config.toml
n_mels = 80
input = "log_mel"
encoder_activation = "relu"
encoder_depths = [8]
text_encoder_qk_norm = false
init = "kaiming_normal"
residual_init = "none"
warmup_steps = 520
Rows from block 4 of the text encoder, named by matrix and row number. Rows with one number belong to one neuron. Each number is 500 + 50 x the weight over its row's rms, rounded and kept within 0 to 999. All counts start at 0. Numbers have three digits each. After the name is the row's rms in percent of the matrix's.
# fc1: MLP up (text_encoder.blocks.4.mlp.fc1.weight, 256x128), inputs 0-127
# fc2: MLP down (text_encoder.blocks.4.mlp.fc2.weight, 128x256, transposed), outputs 0-127
fc1.6 095:581541440542476519478489491532456471461428493552537513604446449566557455535553551432544520421596520461489521479440502625493590451475434464569537601442492425530479568386427552533475520484445569486587579467584595514475413454462556501403563479479536570487544436449498493514521515431536535548516487563465506547551453539503478582494548474505490453530466503544473595508529541469477447491519
fc1.7 094:468523449380569458498503493490469532589566517508444545536458499447495543537483450435453539480390470450554498498415485447560462479528444440445481468435467529500467526564487518466518479449550436499480499406384425589507473540542500464487485437586453517516562520474520468496458412526571502524488543480527563646501378484485486499564535443534476568534428402506577513477554568565415492511421
fc1.8 095:540468498515473366525514596435511453585576506470583528531463404509449506466461538548533505472540556485565530485611544456514460522567432484475567449606511431531508616511449462601464541524603523486514519410511451569611534445356506467477572600535523480467462516423495515473464539453513475469548482524469488549563505490554531536483574501496555545492456564508547467444474507465476503489468
fc1.9 100:469366420467535444489439500541558500542451504483574514563524440537541492501373512522509565520543535507421456488481590436503499453525478435469506484515504415454500531534501512583544470405548529527499489512500536531529470495384555498414550547497512435529405484507518458536533500471404471501502619419540529572461508596462566506543584434504518522519524460513494501388555510445634485424449
fc1.10 093:503531418516463460494617470545478448401547497421490544543512583457555486468468599457586503576523499503519429475494590540482346426444391542510472609523398485507635442488580533546484465477500522475497479535494478406447477509455571489551485476546535613553538524473551489518613481489475519567489487469469485496519514458525492515527508580483549503474486544487513542503558573463512548528430
fc1.11 100:432498529456532576493467450465468557408539539487600403485522541517509570459516488619601458493539552472517471498531520563484464482480440511537520593512517503565476505608508402550555538556475531470515450434543468519469478503523413510479537464489495418495533477433427509657541590434535595430509466575435473493499513546506471448482513634444542562497471599490505428509516476519526509547540
fc1.12 111:399440513470420465532499497474540546455534525536594516507611566518366562500513541512446573467486508473480548477516552457561489496529441548500445505551562437552538415529431499553433542492479465524464576481517371519481491549550527455435521548494493535495593514550614583525563391560475423469623446528501457498537519497574557505408523470456570506428532472519446558445531504524481499506488
fc1.13 101:378548446433541485474493536470514575456524509509431481540506511481450522460502468487572571481467571600495444493550478534522387558474467611446519467513502464495499561561437496555515330456579450456483598478490518548492541397557472580535554525521477499503497579580457571526533516521485395491500504519517494515522520465429531437583578510402540600451458458527521512501474461437553530507449
fc1.14 098:471582448552569478494603418550541498515487519520524460532601477431460566558589504507505518522522463523486551527556603496459390452483543557555515647535456561522446462515463539509560507486644536515500476547481526556363578432466421502441472438483466532561465446558523478601500526468479556527563476473450512472464477496508519478493533467414563533491516555509483571557520509433462476471419
fc1.15 096:518556504481550557478480534580471507497507587496523452606509468492443510469503471509510501533509481582437448504465584570476375455390494476531481563417492457592529471406411454467399628456488546524447550527491563505495509463502570509576474479515524484442518465530492519482509634508537569507484503475543549476487400451518475505531506557577443541550542547465513488553526583544563601404428
fc1.16 111:486436457523540494514406477538484511440450504495556402537486515464538443622503566598527506547582556419506512550528487445544542513553535468474575508534643490526483467514582542544480439514382469607446526613467540491544561388487530424458546437563573582503519511502489433444490461472479516571465525527579478536477559417597491480488419512527497522523539480559495496523509479466550441496497
fc1.17 088:479454475456546456397547552454490459431499490570510449545524557487508457497570398550527414494488420471504571492520431523576519554430523529565463490513391543598466484558502583492456499469518483410425531499609472430524525375450570473513533569466426508518514472507540503404480518518402538528542412529533643515515421539455499465507571523483394511545490464564513478514502495541484483523484
fc1.18 104:481532553471491555419559545527542441469524490394517460535463550502529361462511511463417507496526545493453462585474603498526420415465478469519612442444491484527536426446489562505579509464522566621477537563451508562501522468577507541542513492460463535599530558595439516494464607562481498552567564467493499481546493512539489515426557518430445491515498449524446497553592379552476508500488
fc1.19 096:492557517600491409504468366517495430481472513549533586460497466543516534509596580532506603472457467345526468423471474491522531431496445488600475540504497456452468391462543484503497553460513510444578372509540528439447470517398457433443497483527539531590502471464462493582465500486580518490483409485489524538501565518523467560505439526500458458474531543543510501508543510509532576490376
fc1.20 105:561434376443528520453552511552529447570568525539490544434482535414435535532489427514536545579578438532547463447565541569442510487564474519504484455521441503540509509494555440507412449447498566549581403461525484532481528460522525540500474543476446529455454518513555490413483516499499469481463366483469494495602503331531447596519558459501567534455471523458459459423503482472500437408502
fc1.21 098:439536528435599474518558461551487508525549510438548475542562471451519530461527437434485489450414501502497556545532535489473500517465396428496503495569520532530517523482486527541589555517427560497507432615518551530471571606542533495436553457596478459542539560459555525464471491591481427442535509484373497525508471517572527570537549526429504513524486570436544408588581537598523494616494
fc1.22 101:423446569483512506552473443534438482501444483414526507478470581544508586564502550591478467496561555518565545507543472391495476513433552349546490418555485489498457540496592520532530430408485517618490441538507441504500543571538503513509510413460422514468448506451513522563584573442369530489545530558516460500539471604503492481479450472477422519498545432534591530533495462467536446532497
fc1.23 095:518494486384513457501524464536487487483476558518516570529516502373480443529446476511618464572513455475483533443450610465572522538462503477506504516515587531575556540411551413524530453362475505512477420438477488511452391544486437464496509494539534496484493523490386476473469468588576433503531501479433377478459516557459477555516541512528514396432537499419549512472513542481438457416438
fc1.24 096:456511543516568498618546537555569520436495517465453583564560442505544569428577412516495459556498526488571507519509477457500461467574553422584523581446422502517559476413542605453535530549512455558494403529499412465512470534529436483546517562465434413515498530540537492523415437555473483534507533499514477469570495435416540561509582509476522481403505455536474476493499431422410520555417
fc1.25 115:453484455466510521498502440529459599518445518541460483448510486473506581489467548463525553439485472519426473480539494494492546621400493410551566473418409424564540507418443496441481515461518583458530426517485480478451498544551608472448510439540500581513433517558444457596500472489421542530522553511621510391481644513492463420474468505494441508432502470493438434553526504476439544486456
fc1.26 109:544470478512564508422536482469499417502509584405479507481474560584549615544506599547522486411607529482501510468509429534482464477493517518533514587527493529499512566580434542467447463498585494435530447467485468554474527491407453629506476472476436476485501476497441535495537532568378504547606472563496512458566467485502550513475550404591490518449568442435433552488489543502503407437423
fc1.27 091:578512474508490500577555513492411517550550533538482497542332570467533511456500459491492469440529577488492491556519587465474508492530503424624420514446493514549528525589494498552544445509426494485501496462523503481488526502437507475498419452551575523486515389519549401521470468533557483498403482502436531484497480386545511606581575548552454534403512489452630462420505524436552519499473
fc1.28 106:433507496544481538500430518432412529603489529472447526513544505541390534412511509575629477508490535510433513445487470490445404503436506581509453576626522460527472543567477444453469503530431425401507385490523447521470480426508515451475577493524495467535566416524557529615525457510482536471556501497459473432497528483461524457483511508571445517499546380529423441522532597517497496465527
fc1.29 091:494444511376386498512454492483411466502526529471426507471507485509539524434496498478527462563579489514556487546387512521446532465451509561493532505486491499551549533515368523450489508521475473505537496502542477506507476485448533362456418447469441504533473459601549582493549575609534510557427579605525429476432525467502399474565582498584425483464466518437458554524519466437524426473443
fc1.30 092:577442409394471465399474469459552481523498549513521608504508577520545553508438484458526506526522452505587500472567549496547453496517517593484525557540490533491456519540423480493476482463496546454469524430549503602537597548450446527506434568520434520531483572550486526490493536470440519587474449519535561513567506437564478582620397566521492537606583451472415537505563430481543492428535
fc1.31 105:481514626446572595437398534510435459410393453558569444512512500482505502474563441466460530428557514536554523501524496561448464588454444505569523596487530518578414565555511532502562436448502523441576452461605481495420573513523505523497448516536537543547491535507509467453484423477515469449494534537537519490444563590401459506562439542383522531551497504489461514484454476472443549559525
fc1.32 095:437446458517464449546539516510430506637512486571553514423577412487569549533448512469444511524571563436532498494465406545587605554467470478469524499472409473554470472566493423525556473511473524476510486539507490546586560479450455485544519477592510491468501507560528482380505560514542539475518564536540571581588428451459527396466424444542548488548510411524486471624493480503505473538531
fc1.33 088:453476483434456498547555522523524631539411541504512472512468496509558437480542502514449575467522532579555585474498564606483546481449530475564422494546511515460449443483518454494445453446535512491446593532457477464619574471510463425462414456552435485516467460568458489452401536447588505450454481564526587604450439556473452528533524478523432451472562437472461464469591565479554471440468
fc1.34 091:476521543443518425487470548510474603534568536553491517578418483461506503524546526460515432458543549362348573494462533543502477523475609520501479503547522394497489512497491566471500573574579553501519513495509517418524491470492537441398506458454543431541539545503457525440477596466459468534432414478577482531458467454477529532535567462563522448474536432426413427534499468506516482625482
fc1.35 083:506395435601518562489455422648476495558539460517483550565527494453496450548494437540539510595558499561531513436548546490574494498552438518529515425492446464621431526588427439559478560567442468497490479512505499597469515479471531566505508517511554505476552515489562466488478549509506562520523510497551548382486540496445553554476440463605507429464534457449471494565616442527500404474499
fc1.36 092:414516463471525490413459490476569427480518474509454406451473369575486542491609538490544449429594507535446446395498485493475521463511487589594564540462491562483463511508453489413498485485363447555562499456444479603530525514503499484506487521495511607428463432572516562493488554557460538507560536490477510502520502475545520510437565480508571525471518419534493548634500576494544492423465
fc1.37 092:490434449489502446414444523498542475453597476574524508435468528473537507504515434473384581471532544445525534435518413500548455466600475470485550446547561540507553568562458505544501507432587444414450573525512471481513417467491446516603554488425494507486527441462484500530563543622506461453352444443451513496502537509527447472497595479529540485524457551487595494449498523387459524484451
fc1.38 087:453607491634497565509451507517505485523510488515524424491564462499508591564546510464519519540536514464526569541485603470505486468526471519540604480473554478525477515597513489461540523466399514506478487539494436578459591402522461456551471566461414523473482433540525533464435454543425526506592574516500523581545544543579530480492525497459421428397603604474533403553537525512525516478427
fc1.39 104:405424541527502529381561466411522529518434469456441509458558483540490549511493566498474577533550557479570602415466539469526480481512468458434581497493473510450570462449371553441460430479510509448452465523449519508602504446495562551449581485470532581654518439517538482467620522522555541505518571553517510505506557502514499488416425439528470477467543551528443443473540512493503517445553
fc1.40 112:487386459543430418475542424509475572562504537525485495448530536518458586572510407551443554525583566535509506574464510413523430465500540443589484557511530513492500375484513531441481434570493608472534484508494454529548487501525582446509487592468526420516504577509513568464425535593457452485458534521497448573538477566463500488444513423513624472434503480493492569431542513579458501467444
fc1.41 105:567466387503457521470504475528547473465568569443513545460445452503482557452506536488451516488478490630492612497551545610563405507458544505529538519548473462538576541489519551513496520451473617491536430467533637441564460541483572540493478515526509506428440511442467448520482522519555507412446528491467499532501542503477596452599455483554384394509554536525501527532513573505539409436500
fc1.42 095:544498540551535597506584462524405553612478519464463493478557587568434510524466483550466450496486468500575506528477488419543498514505593473541529503513450458454515490483395441540533490540550361507538526553503455522609531470543486513389532542493529516504479519436523507499538517566500376530466595495439463534547561504409445429533529490423532410441455470445527530511445529528522426376471
fc1.43 101:542514433488496463429508440513482497533622593506582512530517563537430494509505339449389477484481437539542611508460496467561406431511587472447479497452365545563538598484490578516518506541546435594430482545425475448505444489469474480576430507416478512535509546526475506512574421516509499563456527474574523534517463475514433540536430486443510517502454468531536442520506524530521472553495
fc1.44 098:510457455483469452537488605467452545451525452492480546538502564449463508403488596556486475450486472469489442515572441478422560495384456506566562550546505462461546520491457439494462484451582459445499491456568438627535522627478527544523607536560414544493531588553516492503586544502520540450460421488450433426462522529501488507549433576538516561534486475490603469480442405503480527496439
fc1.45 097:470484517529634502530533513557400522471501435477495617471480511584528548547444514585443515538499458508531493449507513514580458525454428486472525470369462402457506546539447539519550502555397590522446500505526426531498424511496477458464549503503508546512498476529569485524435457473463500538506483570371505498567577521417470390523488481528510412462539575589508506635528427532505457503478
fc1.46 096:515454498478539513536455510546433533515556525554546390527497491422510459513458377539438480446523553462532490397497438387488564438500568516496423474607395474594515608516471533577512506564447511501554526493535468534559529598589530444530433564495484501503501563444462447479475520420560579519544458531437480559500432531515545469555511449478491437477524521576549574502483406434435490512510
fc1.47 094:517487484608428438537446501467420471577531455531517523523582425497463547502473505576509563527477459529448547493458589415479499487516527432458570579528377579503454531529445555578487613493522464417498537543550469553436474451488574470508488467486477560542538491505509491497583492424528525463477442606453498456520459493511490532410500473479460482532423551473583484618559584449583429573496
fc1.48 101:508500604513545565506528489410469430483540604582421514438551447427486478383448609563563470612412477444489502494462541434529520515458543497442591500474475507503380476486494429478523554436408546430543493546532451515508490440534557546477509392520533476503519482518453528514475465518447463454569460598485469480496487428516526463452487550504481511550530442448519506507453492466423578620516
fc1.49 103:382414444580536481600439434538510571479408480522485531536532462600489579509463445554424464466442578465492536420433494401443505459464575488511507559442545465495490532575452460516482550422486409522540562489527474471486483483520529472538530542437562558470579541413515627535516505516491492453431495443566506561514410497464544547449526427517567500507455538509496523487499485407414554452513
fc1.50 095:487486521507593518558468500574492449561516473477541627535518486526532491429559538498490457502547526545409543602544510554481527424532519389501496505527509528493445493553487494510534384500507508493448607461562484568409492581575460371443530509506459465485545518473457508622574622527541504531515486523491474421434516490474525510476519480489449590483411543436520491420483637526537451482523
fc1.51 098:441449530543562487480568439514484505495452456522557430459517550489494508487597560527530449494395496442453518499538561522499463532545397563555528521491503594428600518508494469469459485518601477474516526505497431563563467544422534509483538540554473509506516511490511517501561512463440464513440470632541430610472567440536522599607419529579490442464563588542496442576494511394416546494472
fc1.52 101:533438535504575483500515520528461516447542510521532495557494530494420454438474360509500361606445493510513523629472455535514458527410540448492557542526435472518472483516416431536518482459587492432506421554485387471500519481489562546554513503458572577401595497475445566530507489474574497517525463426485482454465496479469466528518556425454458560506515532559502440422519393504561447570550
fc1.53 090:485516577477526504441462417488476475537477535571528437506426557474542519510543492506459535453431425501448576573574524422463455407500524547417575565556464544479452556454484575473551552554390531577511515504521527568555497533589564430498464523466352511477593540447521491553511458433602501550535487517505522434493527513530451494469512569508513530436546484486582487508495465527415418445389
fc1.54 095:487482502461443503514484591463550549466445526618437434543570497432500530378523456411432510545493472493535466495562494484500498533522468433443515543523559455550359565546524518543468471433535497473479494483534490516498479492509465455470496499450467522519446500457508550424553579483499640513467411521561446498492523492548620563617385496465551526518501511505582467399482470475475546628474
fc1.55 106:546500465520508464444569518456534537545608423552494462543569478504454561424516425449417443466499471426509410529439451490424470500547470511459594435517478511444500500490444485417500513493534475507480489452431482412476467530505491539416531490490447562434525561509504467498628421534481556526523470561557550544517595558552524484490542454424538566371505483411441434497425538399448465461431
fc1.56 103:541528505553523492530406533433508462463450460469446493546471527499571542422507460495383467415515560484425400528528539437535506544487546518501536490493497515464526576444373555457598627556476525499461454486513600511576602452504497449495550531472549554465543384537535593505532452500529517479474543504505477491474524523472514573540470555353489498479496445535573487616504468484498524593475
fc1.57 096:469533569586466441536465429451533470552487536473549430427521536459594502487566539492548513469509532460468438435525507562477550562499438465523500569540545362518578460474582567508520530461486521498507502501491495403530441424538566437450492535594505502583509500660518497560528512442467468538421461565614497506535529498523465441452490505469560531497608483448448479450430482471392453554519
fc2.6 092:411503543417508455472478542544493468483463485503559444481546454511511493447457541551473514459514577492538460481524487463424557415544477452436463466488525501353407425433504526488491548513483546438545609477493478468511506558536364551451460461541521511507582512492543439494506436525567460482539497536542447425537580519469542450429525530523583571478458471414574387542532503491471525409361
fc2.7 096:501478493492492493429424454422455512428607519513494433578470559497508482480474471531388519566505546535385495497558459616597405524459497500502473496449538488443540570422490449537516506502411463472512523501457487524487470486519455510527535564392579466536433516477469482490523438532534605542446563533463511473478536547521468373465460581634521592525506488537554581507412492478521528483572
fc2.8 100:477459538522608531427446562434514461570483592485468568609469560516520497529507565540537548536490499425466530439562464583437520526491487456513484516376479521483449372567478496479504516513553534476502519503458550487500455469438509488478509576614495499569421533483542528486424417516439439489485451457486472435494430568537460449412518492534447604563537566380573512528484417509509564466542
fc2.9 105:523505502542490440453523524473517565587450521592536488484405486466483525496512541558592473510524486480511523534530503555441476525446490454540515392509470427493439509469436400449481524482614551496448538493581413495556542505433548519466504614477486524534474495475509406525505350536387428536470454487480554519437513383567434548524423475523427512562456501393505516457470521454554469538421
fc2.10 091:523459544385535477518504516463423469539536462510489435483552479529565512514521476520414525526400479467444514508462449556435436504493585517479550446548478572531486400557463465489516519597447571467508533519619433504494523510453496484471582565532504533382478541469461475509475536540504471547478496445521635495422498588454524526484401563513529461448490530479514392450406459486391486602573
fc2.11 101:562510517551558476531513439448530484478434476535517504514568464446584419527446467444530494465586548562554555484531638571450459530450569462521468487599410574454437469504431498420528449428504566498519491552611511515441537534531426515530539559458434439506549543584505413464486495566540535555450479542558457551402514490459535529511433522454454551520457426502512524412427545483450438492555
fc2.12 102:486515430552526434428482546515453403506465478409429412545478435582454555588478505521547478510461600423550469532548476448528440474441476453537485498535433525456480561463554497506529589519502483573552555485506445564422473532484498432527447588495545421505592512473457544518430467590539582538408457491480601557468410494485475504535485532538572484586435514531561480561513437534585498542537
fc2.13 100:526508537460459495457456457539481472538446540410468461509507490537479638475415485498496496395538466419548676524436481472544590487618469406521434532576466474529446355499452486430559535469501475523537470480484470516524438466442466492437452642567511492480518484507491457553441513435445522556495501475567529496518500543450408521471497480430504497531521477587541447446498556501513558499507
fc2.14 110:637579563447513500423464509424508482410533427481455532518502613546568474538477503525568526443479515466474509521487444555475489557517546467554615474543468554424548533521479434489484481574466483560510405586582451392481549544508440501449461560449513495548539570485544510590462500528529545463550477550514473534523500542440519463427490488549433466508492501480539514615405521379466579502545
fc2.15 096:544485552451475396481554541481428455401488514526515488489530550588526471536537516488496534545491587443499561452500561493575603477507560517475519502490423563620543454563565541510400560585568551508549545500493493567468520526448465405429506505523435548479516552545503597471558455514500489588576479524493537425526597505501405530396542493480443441499446513574511473468546493469432599528540
fc2.16 100:523408537494539515548518437504496459542491476563462457561481516513532621452482471527531592571450477434491571453471475520498472345485451528512504498452517486538531566476505596469419362531429523465498490530444508525459468472468505502549441538440514492485508476464556525473610537533554553437401532533525497414509547568525551404545508575498488502437541517480508554629588592529489400472482
fc2.17 109:435480499525436534500450556518443512584509491431479504511514399399493539449476523474493491564538604523465498544412495456505580591459458484437515489467472436415480549448564482538584525514462582469544428542569507571505450569496448504570489497548428409440582436445499457513574439514607477546513580560501461513407592475492466484466439524489511532407559483480481506442459516586514406485469
fc2.18 097:508492531501454387502433430580589548453491546525505520500523567536466578488575552452549455485540517490516653419490501535469477549420449534523484549519468533506459419499503472530559517535501438526552613484575559402444501534525501552487553608452560434454524470600507462594548511486513616475450449531555619449495517485545470485499524497592481562487447548548469541425481533454507513481491
fc2.19 098:450512556407531465569471541480491558413457478501479466546465579532451431540477451542568473510523478482511531488529482488500520526463565471445496446537570596423552582524450464346541473479577572543521422484502427471543520470464563578409545514498467501439417556433522484487574480517590503517489454503525525481524500561480562557487563568549566504460479504383616517441500511413399434499506
fc2.20 111:492548551452570418509532504528468504494453521514549438575433479554612445511462422472479526517493583534444425504478515596553512516496496527445468467449499418490515535436457425512529442609467434501402575546413502590559487535508480488579478520532587398453397470479570481523425482542473454493526522559534439517416539437413406559565467525496496568460531495512472482507498479534557597559487
fc2.21 091:526431477580572523514477430468548531490510517523475504439472516517558545474524589580511418527522523500505441504435431533606373486525476456437529400427477437587506501446498478506448469465448449469508413533501468557445446522497561509545453512507382623594491494527394517568522588542535436512475523546551518527610535454513488479498468421547586458553514507436502477438462467418483534479454
fc2.22 098:499505534487606493549378530451537501441529436550499520536434486553434512574553502465527530494526506498511501525501513485532433434508475536519465602532561434513432539555560540494479478477495558623452474481520520530578482534544513471499392529472486556614512646383428425563548495591490514446479567578487437446538432435504380456531499458524508485529449569558443449475506471501484458513543
fc2.23 092:559483504591485532494434477477486583515543469520464470492447559547433546505567544494519478480582459486576579553643554498409525504519540500429403473467548493503589559496520565526492614507561476524497560553606452547546530501522538452481464472423456459473524526528602517496384525476462477501449547428521546409578497589553448481460507516463517523518560545565455524550564457532606504471434
fc2.24 099:507505505524531587441494431516455538474425502399486482475437480379464421599469498514394579507429519492479454556547540538558498479473400534519524565525557490437480541562495509499569518505463504482473464540513371493535486553507461504404479473513458540543550566595525572434436486443514507473580583477570486510566619544558529512463501486512379595521463519473498536494455581514470417492456
fc2.25 125:494511497453576427471638523439540469418533424589479423515553471483449506542564498445416550565514526539457459459559477367526515479447509548488462476433495482553490461545519493500461478444464538492573564549427548456572531525489518499474451474576494482467488409498552525514427530532511512444422474508530536461492476464420482434428426526528431632548443600497559537554547523623536536502528
fc2.26 091:484513415548491533506476484460454473496446529481534443569489574474427486452391588512456489492486483495433530508378544496528522534496477519478581516456540392465614508484467375547540651475492454466524486503476501435533512414486478510469505530558530498485408446487542518525566505496518514404421603441574496503532495514515432523531465523472457481476567474415599465571409526487495579535604
fc2.27 104:467365560503439564463476551542542492501584446488547478513558556497467454460541492510496573500509474533490525575468397525505583478508510650489478625455520356514432526489493468439483560521507372419467509496434442511454509569516515522550552505497521456559468487525433499455576510503510416548399432505588519495561497474403495512524537556562536432493495545600472468471521505538466504479491
fc2.28 101:438496437452394535563582457302515407497429454487492448523493507507475511509510424592544554507430600560466483548471576423506500404528594507506501443455523442500480435560445478511543483594527494424493484490454518493479528504445506434570457558481508462428556537514420509422590465533529506561470452543506527570527526522516584517506469508484532494560529434467571416553525559485515501473505
fc2.29 086:499454454445471512533523459530477462497602508527411555482415521571483473578622450506452405489529462584475506415499461477466505446501524446510415533514495495472530478580520469596452452407556564459493479474583465490536470547462496453641517556512491517460562462528398459539551448481531515477435382533496515461479547474472526524492509538424510357482521524552511371429493467541517545540522
fc2.30 082:530495466474584476547441549503465530469500532534478550557519447477523484449502573534468461428484525544550439409498475535501529535448592430608490514496557505601543420523528499555474514540386467528525451518478546617467460484541485533519472457471605511459498460485489477552464571486485457558446491440483545531444346426433523452558557495499511430524493566479510497501467580379551526658522
fc2.31 124:520528402580485512532516488515480532553494480489488555517446406424526577525545411523523471374498545471495575439584498517410464449549561390616521506524543522510583420523489425471508485410579504597594531573467477505526524467439497475503512571496560579431518522528546422480580542531501439498499545567495544531472479451486521624527487528529479601498594494513473488498523416541515511477507
fc2.32 085:496506420526573487427583514508510440572528457497476522543528459484501577466526581464491549464549579536571504508518523492535418525475515550508455510471472506508624429481489542477597410469511528529564557572526456506571545451589453478355524477453434513510589528563533486539478510474513455593355499491535442477455592526454489527581500502564409403544472487495542510497508473547554433471420
fc2.33 091:575420510422471482514451448426550474480525465538424563445531553486538539411527500456502505501556529478518510560470474418534454490518458423528457568377436504603500453541474503503485507499561457516517472487449497491425535404504485486441452540532475506543383541450559419446564559498507513504596420426476494470579540499537479550539516458493543508517489473561603554545459480561489671416562
fc2.34 094:510472544496455507416499475534496422480454487544456501446532565503504562483491549564511535585535451481546413491490475497490555554455448453436450537442445583489450483515488442565533567387528491527401400445521476469472570491456511516547419488522486544663605419532529451471549479505456490440498553518528472543594539466374539516472545537575517544600468511470555467503460469465487387447466
fc2.35 077:435445505433461598412455500403525599540504520517466545597434552550536511566602571527580501482489434571424470523535561509448457479504434548518509486466532430546588486464560498432522497573561585523459590491562587472483401475549631540483484567518507507450485450535535451600551469443532484484497453407488576421498542533514468504500481481483484518474475551536527503445465522561530453496451
fc2.36 097:508519463503459508537496532455446542550492425497402519502464566460499442482462499535583495468453516593520552485557589404486609516574479462559503508528529413467552539495552564477524548479582489374532628524528491389385483565528561482437522529521578480423532529540515533508587483461526533559484545515520431497441612562546502557478529546589502443483480524439450465497573485478531513493421
fc2.37 097:476546499488537594481587438491441472496415595458532475554514539513493543573528546511440482600463450510548503470547501609484463605388447588424436588519514393483548531522438458477525532552473518545438450501491461439462568566519503556466525521508438537391459518414529525478446489484484440473524534549587460506461570513471458492477478478579492451482506415451546467484455570477597561520581
fc2.38 088:547460528557534480558450475492442553516518562591379532594456590470525547515443493585540608531517563478444543479464565521456433555544443485546461523590458585516564561505461460501499477523443510547510381483404425530486456479478573535413427513573443507562495413555413500439554530463481562500501540452511570494543537471497501428428532502480524485598501540507481427501544575472530464504452
fc2.39 106:549535459548478520460468494426419599539435555522489532512554476469401434581628443574533480491535498569494582497530488584459486547514564487492368566505470466552508491538509548496607477567502481475428477455473469472409551498481516519521534522473568460590482511556475501503455565490441500534576578433533418545472387514460411499593458528446519521526466506487500561487571439404506480436504
fc2.40 111:481480509479427441429460527542530546566490531487496476535467493522577565447634568608477466573479566533498484520570412593437482528432503428529471564464470464452590484475393550575486518451545546555512552481495445531526509473570525374567475505527588460547487465479496493456561485510540450532516430559505462498472459518468455492547580596579504498518418459445479536520383492462427481525574
fc2.41 109:471437531461526423518506503462482418483518481550483489486577617519567483522362520478499510504522505520457513509501573412586486536449484515515436468557493473470511523542581419502422471457514516444649485424535471537375442523559421527443515509511490564474494492627437461501601482564543463510492456530434467521379564427524525589497570464555505458529479544489508454498493439408491485537504
fc2.42 097:493499526436501436458419435485509521481518528498459492513463518498496374521475414566402414567548535492423515428484434450481509373497528482495544442550475484500566492579565521517521578523509496460398636492429455521556475450475542484494439528509551534463539534521484504524392546504581520563482482520535524443496567615443609504455475481491441521448540465532469547500538409513596602530520
fc2.43 091:488546493438501477505385487535482515415481521475469435482549512516533422495385526466403494538449508529484450559488509524540627572428508569514529550543539504549495469503507454523499559434460509549570503498511544485543478566558574662447573586590566446505601589475509488521497542481529466529605567535418522565521551442514538458412500457511525527499469481576485528487531531577531550578521
fc2.44 104:425480501488455527485489590628504574548511474458517491549544598503437464560513452534513454462471374523569534583536441532401499553504530480466523465507521484511381496548542506490597479530447546531499479434542493450565504501578490447415450456456540453538491456407495537495450508444498503432498519476501497537506402510614493473487392409437445524503467502565511385571561445567483558467507
fc2.45 094:455502470528510528465442519475577517530500543452499497563510452422445409520553469482483510385485511562603406484507456495447544556491478492497507542513478498492498388454510493548519497594465519512544478591488452485472530473511521521424491513547449516455553483490525470504550418516425490503500524500457553420364329492555525503423388360464479506564471450487462434429518416529566545436455
fc2.46 107:526427497511580508486456459557502508548557450495409553493581491446572502561519392391556449513466433483536556486481473501453478483463468481505518530480596451475476549560518417431568489519436590487555487538482572474450425559481522571517528643425570496407468462519437526547506503484555415560462486548505494561502525500528413483518456572493434473386504529426475594510516455500597465515533
fc2.47 085:526432547350588546565519481537588546496393512520555505483477478512538499465466522507535438402527539479542475536451458435550482413517531482479481384395593487560462427418485486511465500497530558482514501491537462492589546616468443433523403524529518524556365517503475504540452528458476482524533608479546519567532594475570475478506459512494494445554525480490554467489417485458488492582476
fc2.48 091:469438403466518471568537447541597495438402381489526424490450463561433550596501421459486407467599504502472521568509403523490533508483490428529423514541567552470546543595442497500498458572566478525495507459594533545515454526430440426449439520522502497566480475548506470471457509394533469491508535576418559497532594572454516486579477484479554523489488472522493572501539530447572478474552
fc2.49 104:484483459474548525496571512514487462519483522587522523569546461528523519427528535525495541538464582515526501397616487451434467512435398506454504500576512527493541554407472579465450423503497592532558426543487508587433519503573437509471562510493465488441466528465444410481474513531559440582497515520435503495500563435558453443500365551460444460520427457548517582437596500505621432469496
fc2.50 112:468522484454447532633506510489517536482461437404524432458497485556462477481345508432488485574611479527504569514512563485483449494448468511450425407413488432480491439544506450567563455576502538423504505532554438612613472540492539451518433507565495543508486485516551429444492479485529544477474581547600449562532438446453471548513546502510513457509417566559512465528523562582463514487489
fc2.51 087:551550476486475515550433493498450538501441503569477505559438567549489534620400535512487581447554455510520430456403493519469385536577575522446555467516435507497439463476476522537557464440424495533546544486443450404518477480645436522462454456407477467458434439498554476508460503487492579423501487457504489483478537507513501445517423474576560611430476531475432427427521541504566559523510
fc2.52 131:517590469505497474489478489511478501534492349472493505523376462460597472463533476441481536471428480493479437420466467543486526469576566483405435466584460479601469447542451476501544478372556481458553496397588524428610447551468458503519498482581569463481561459561478437530456458459537475408478462505424468575497532515513479488508493461510555441593540454557453493513443558504460522453547
fc2.53 089:521450509472519444506463447454504509494489518477485382430462467458474512543403405406485443502540461547525428530459453542479481456490518477377443456596561494538395514511528420506454393445421459526549538456515513579398460487543555548483504506537567417502464503546422541525496542547503522424475479532438515586490517557554538466488479486507415440424461430440442449466493575391483498580502
fc2.54 104:493542464490507414512567521541523520532552505416474612461481569446515550481450533522519474467492578516494545540538451579484563479526613439547489529594456399538446443525506495481448505449410591524439511437525573501590512534555503474419508501565471524490504447451518465492492478532475415541552504581449498425492455635487537431438417470435419453515498438542533437381538461481481522580526
fc2.55 106:475473613494516521509524525507462531529549495457495391504504529499508562515508535419615652413468519485457507464444555557498503413526469400472462530537501505435524526460486440469475431544528591524521481488570452540524474403619532516440517525445489534470547526473567487547520458502454505472484433548541497505391471478443438500512567536512439506514503492570506513339548527569603512434420
fc2.56 109:535533511459461434483387607526512527446553605422462554449539528500413396526532499497562525487452491563461552523529479490506479503475466555453583566431464475520532403619537565421529436483471546565440470544452485451484508536531442507460511594403514546492473476467569444493543520496462631424547464494527511489501443508558526582537579493549484525520514444487511531411462477515582416430493
fc2.57 090:492458539488606503574611515557575472509440413497416558531504466522562596464549549477560525486495493509494460591499509503531501479467665513537450411505427570520376573506381508576471510528489458536469567488467487445481514508501465530480541486575497476450507466539506494448458535449499472468503502492464591552455541590455526499536506525578502496565443557610385493477457510577484436471483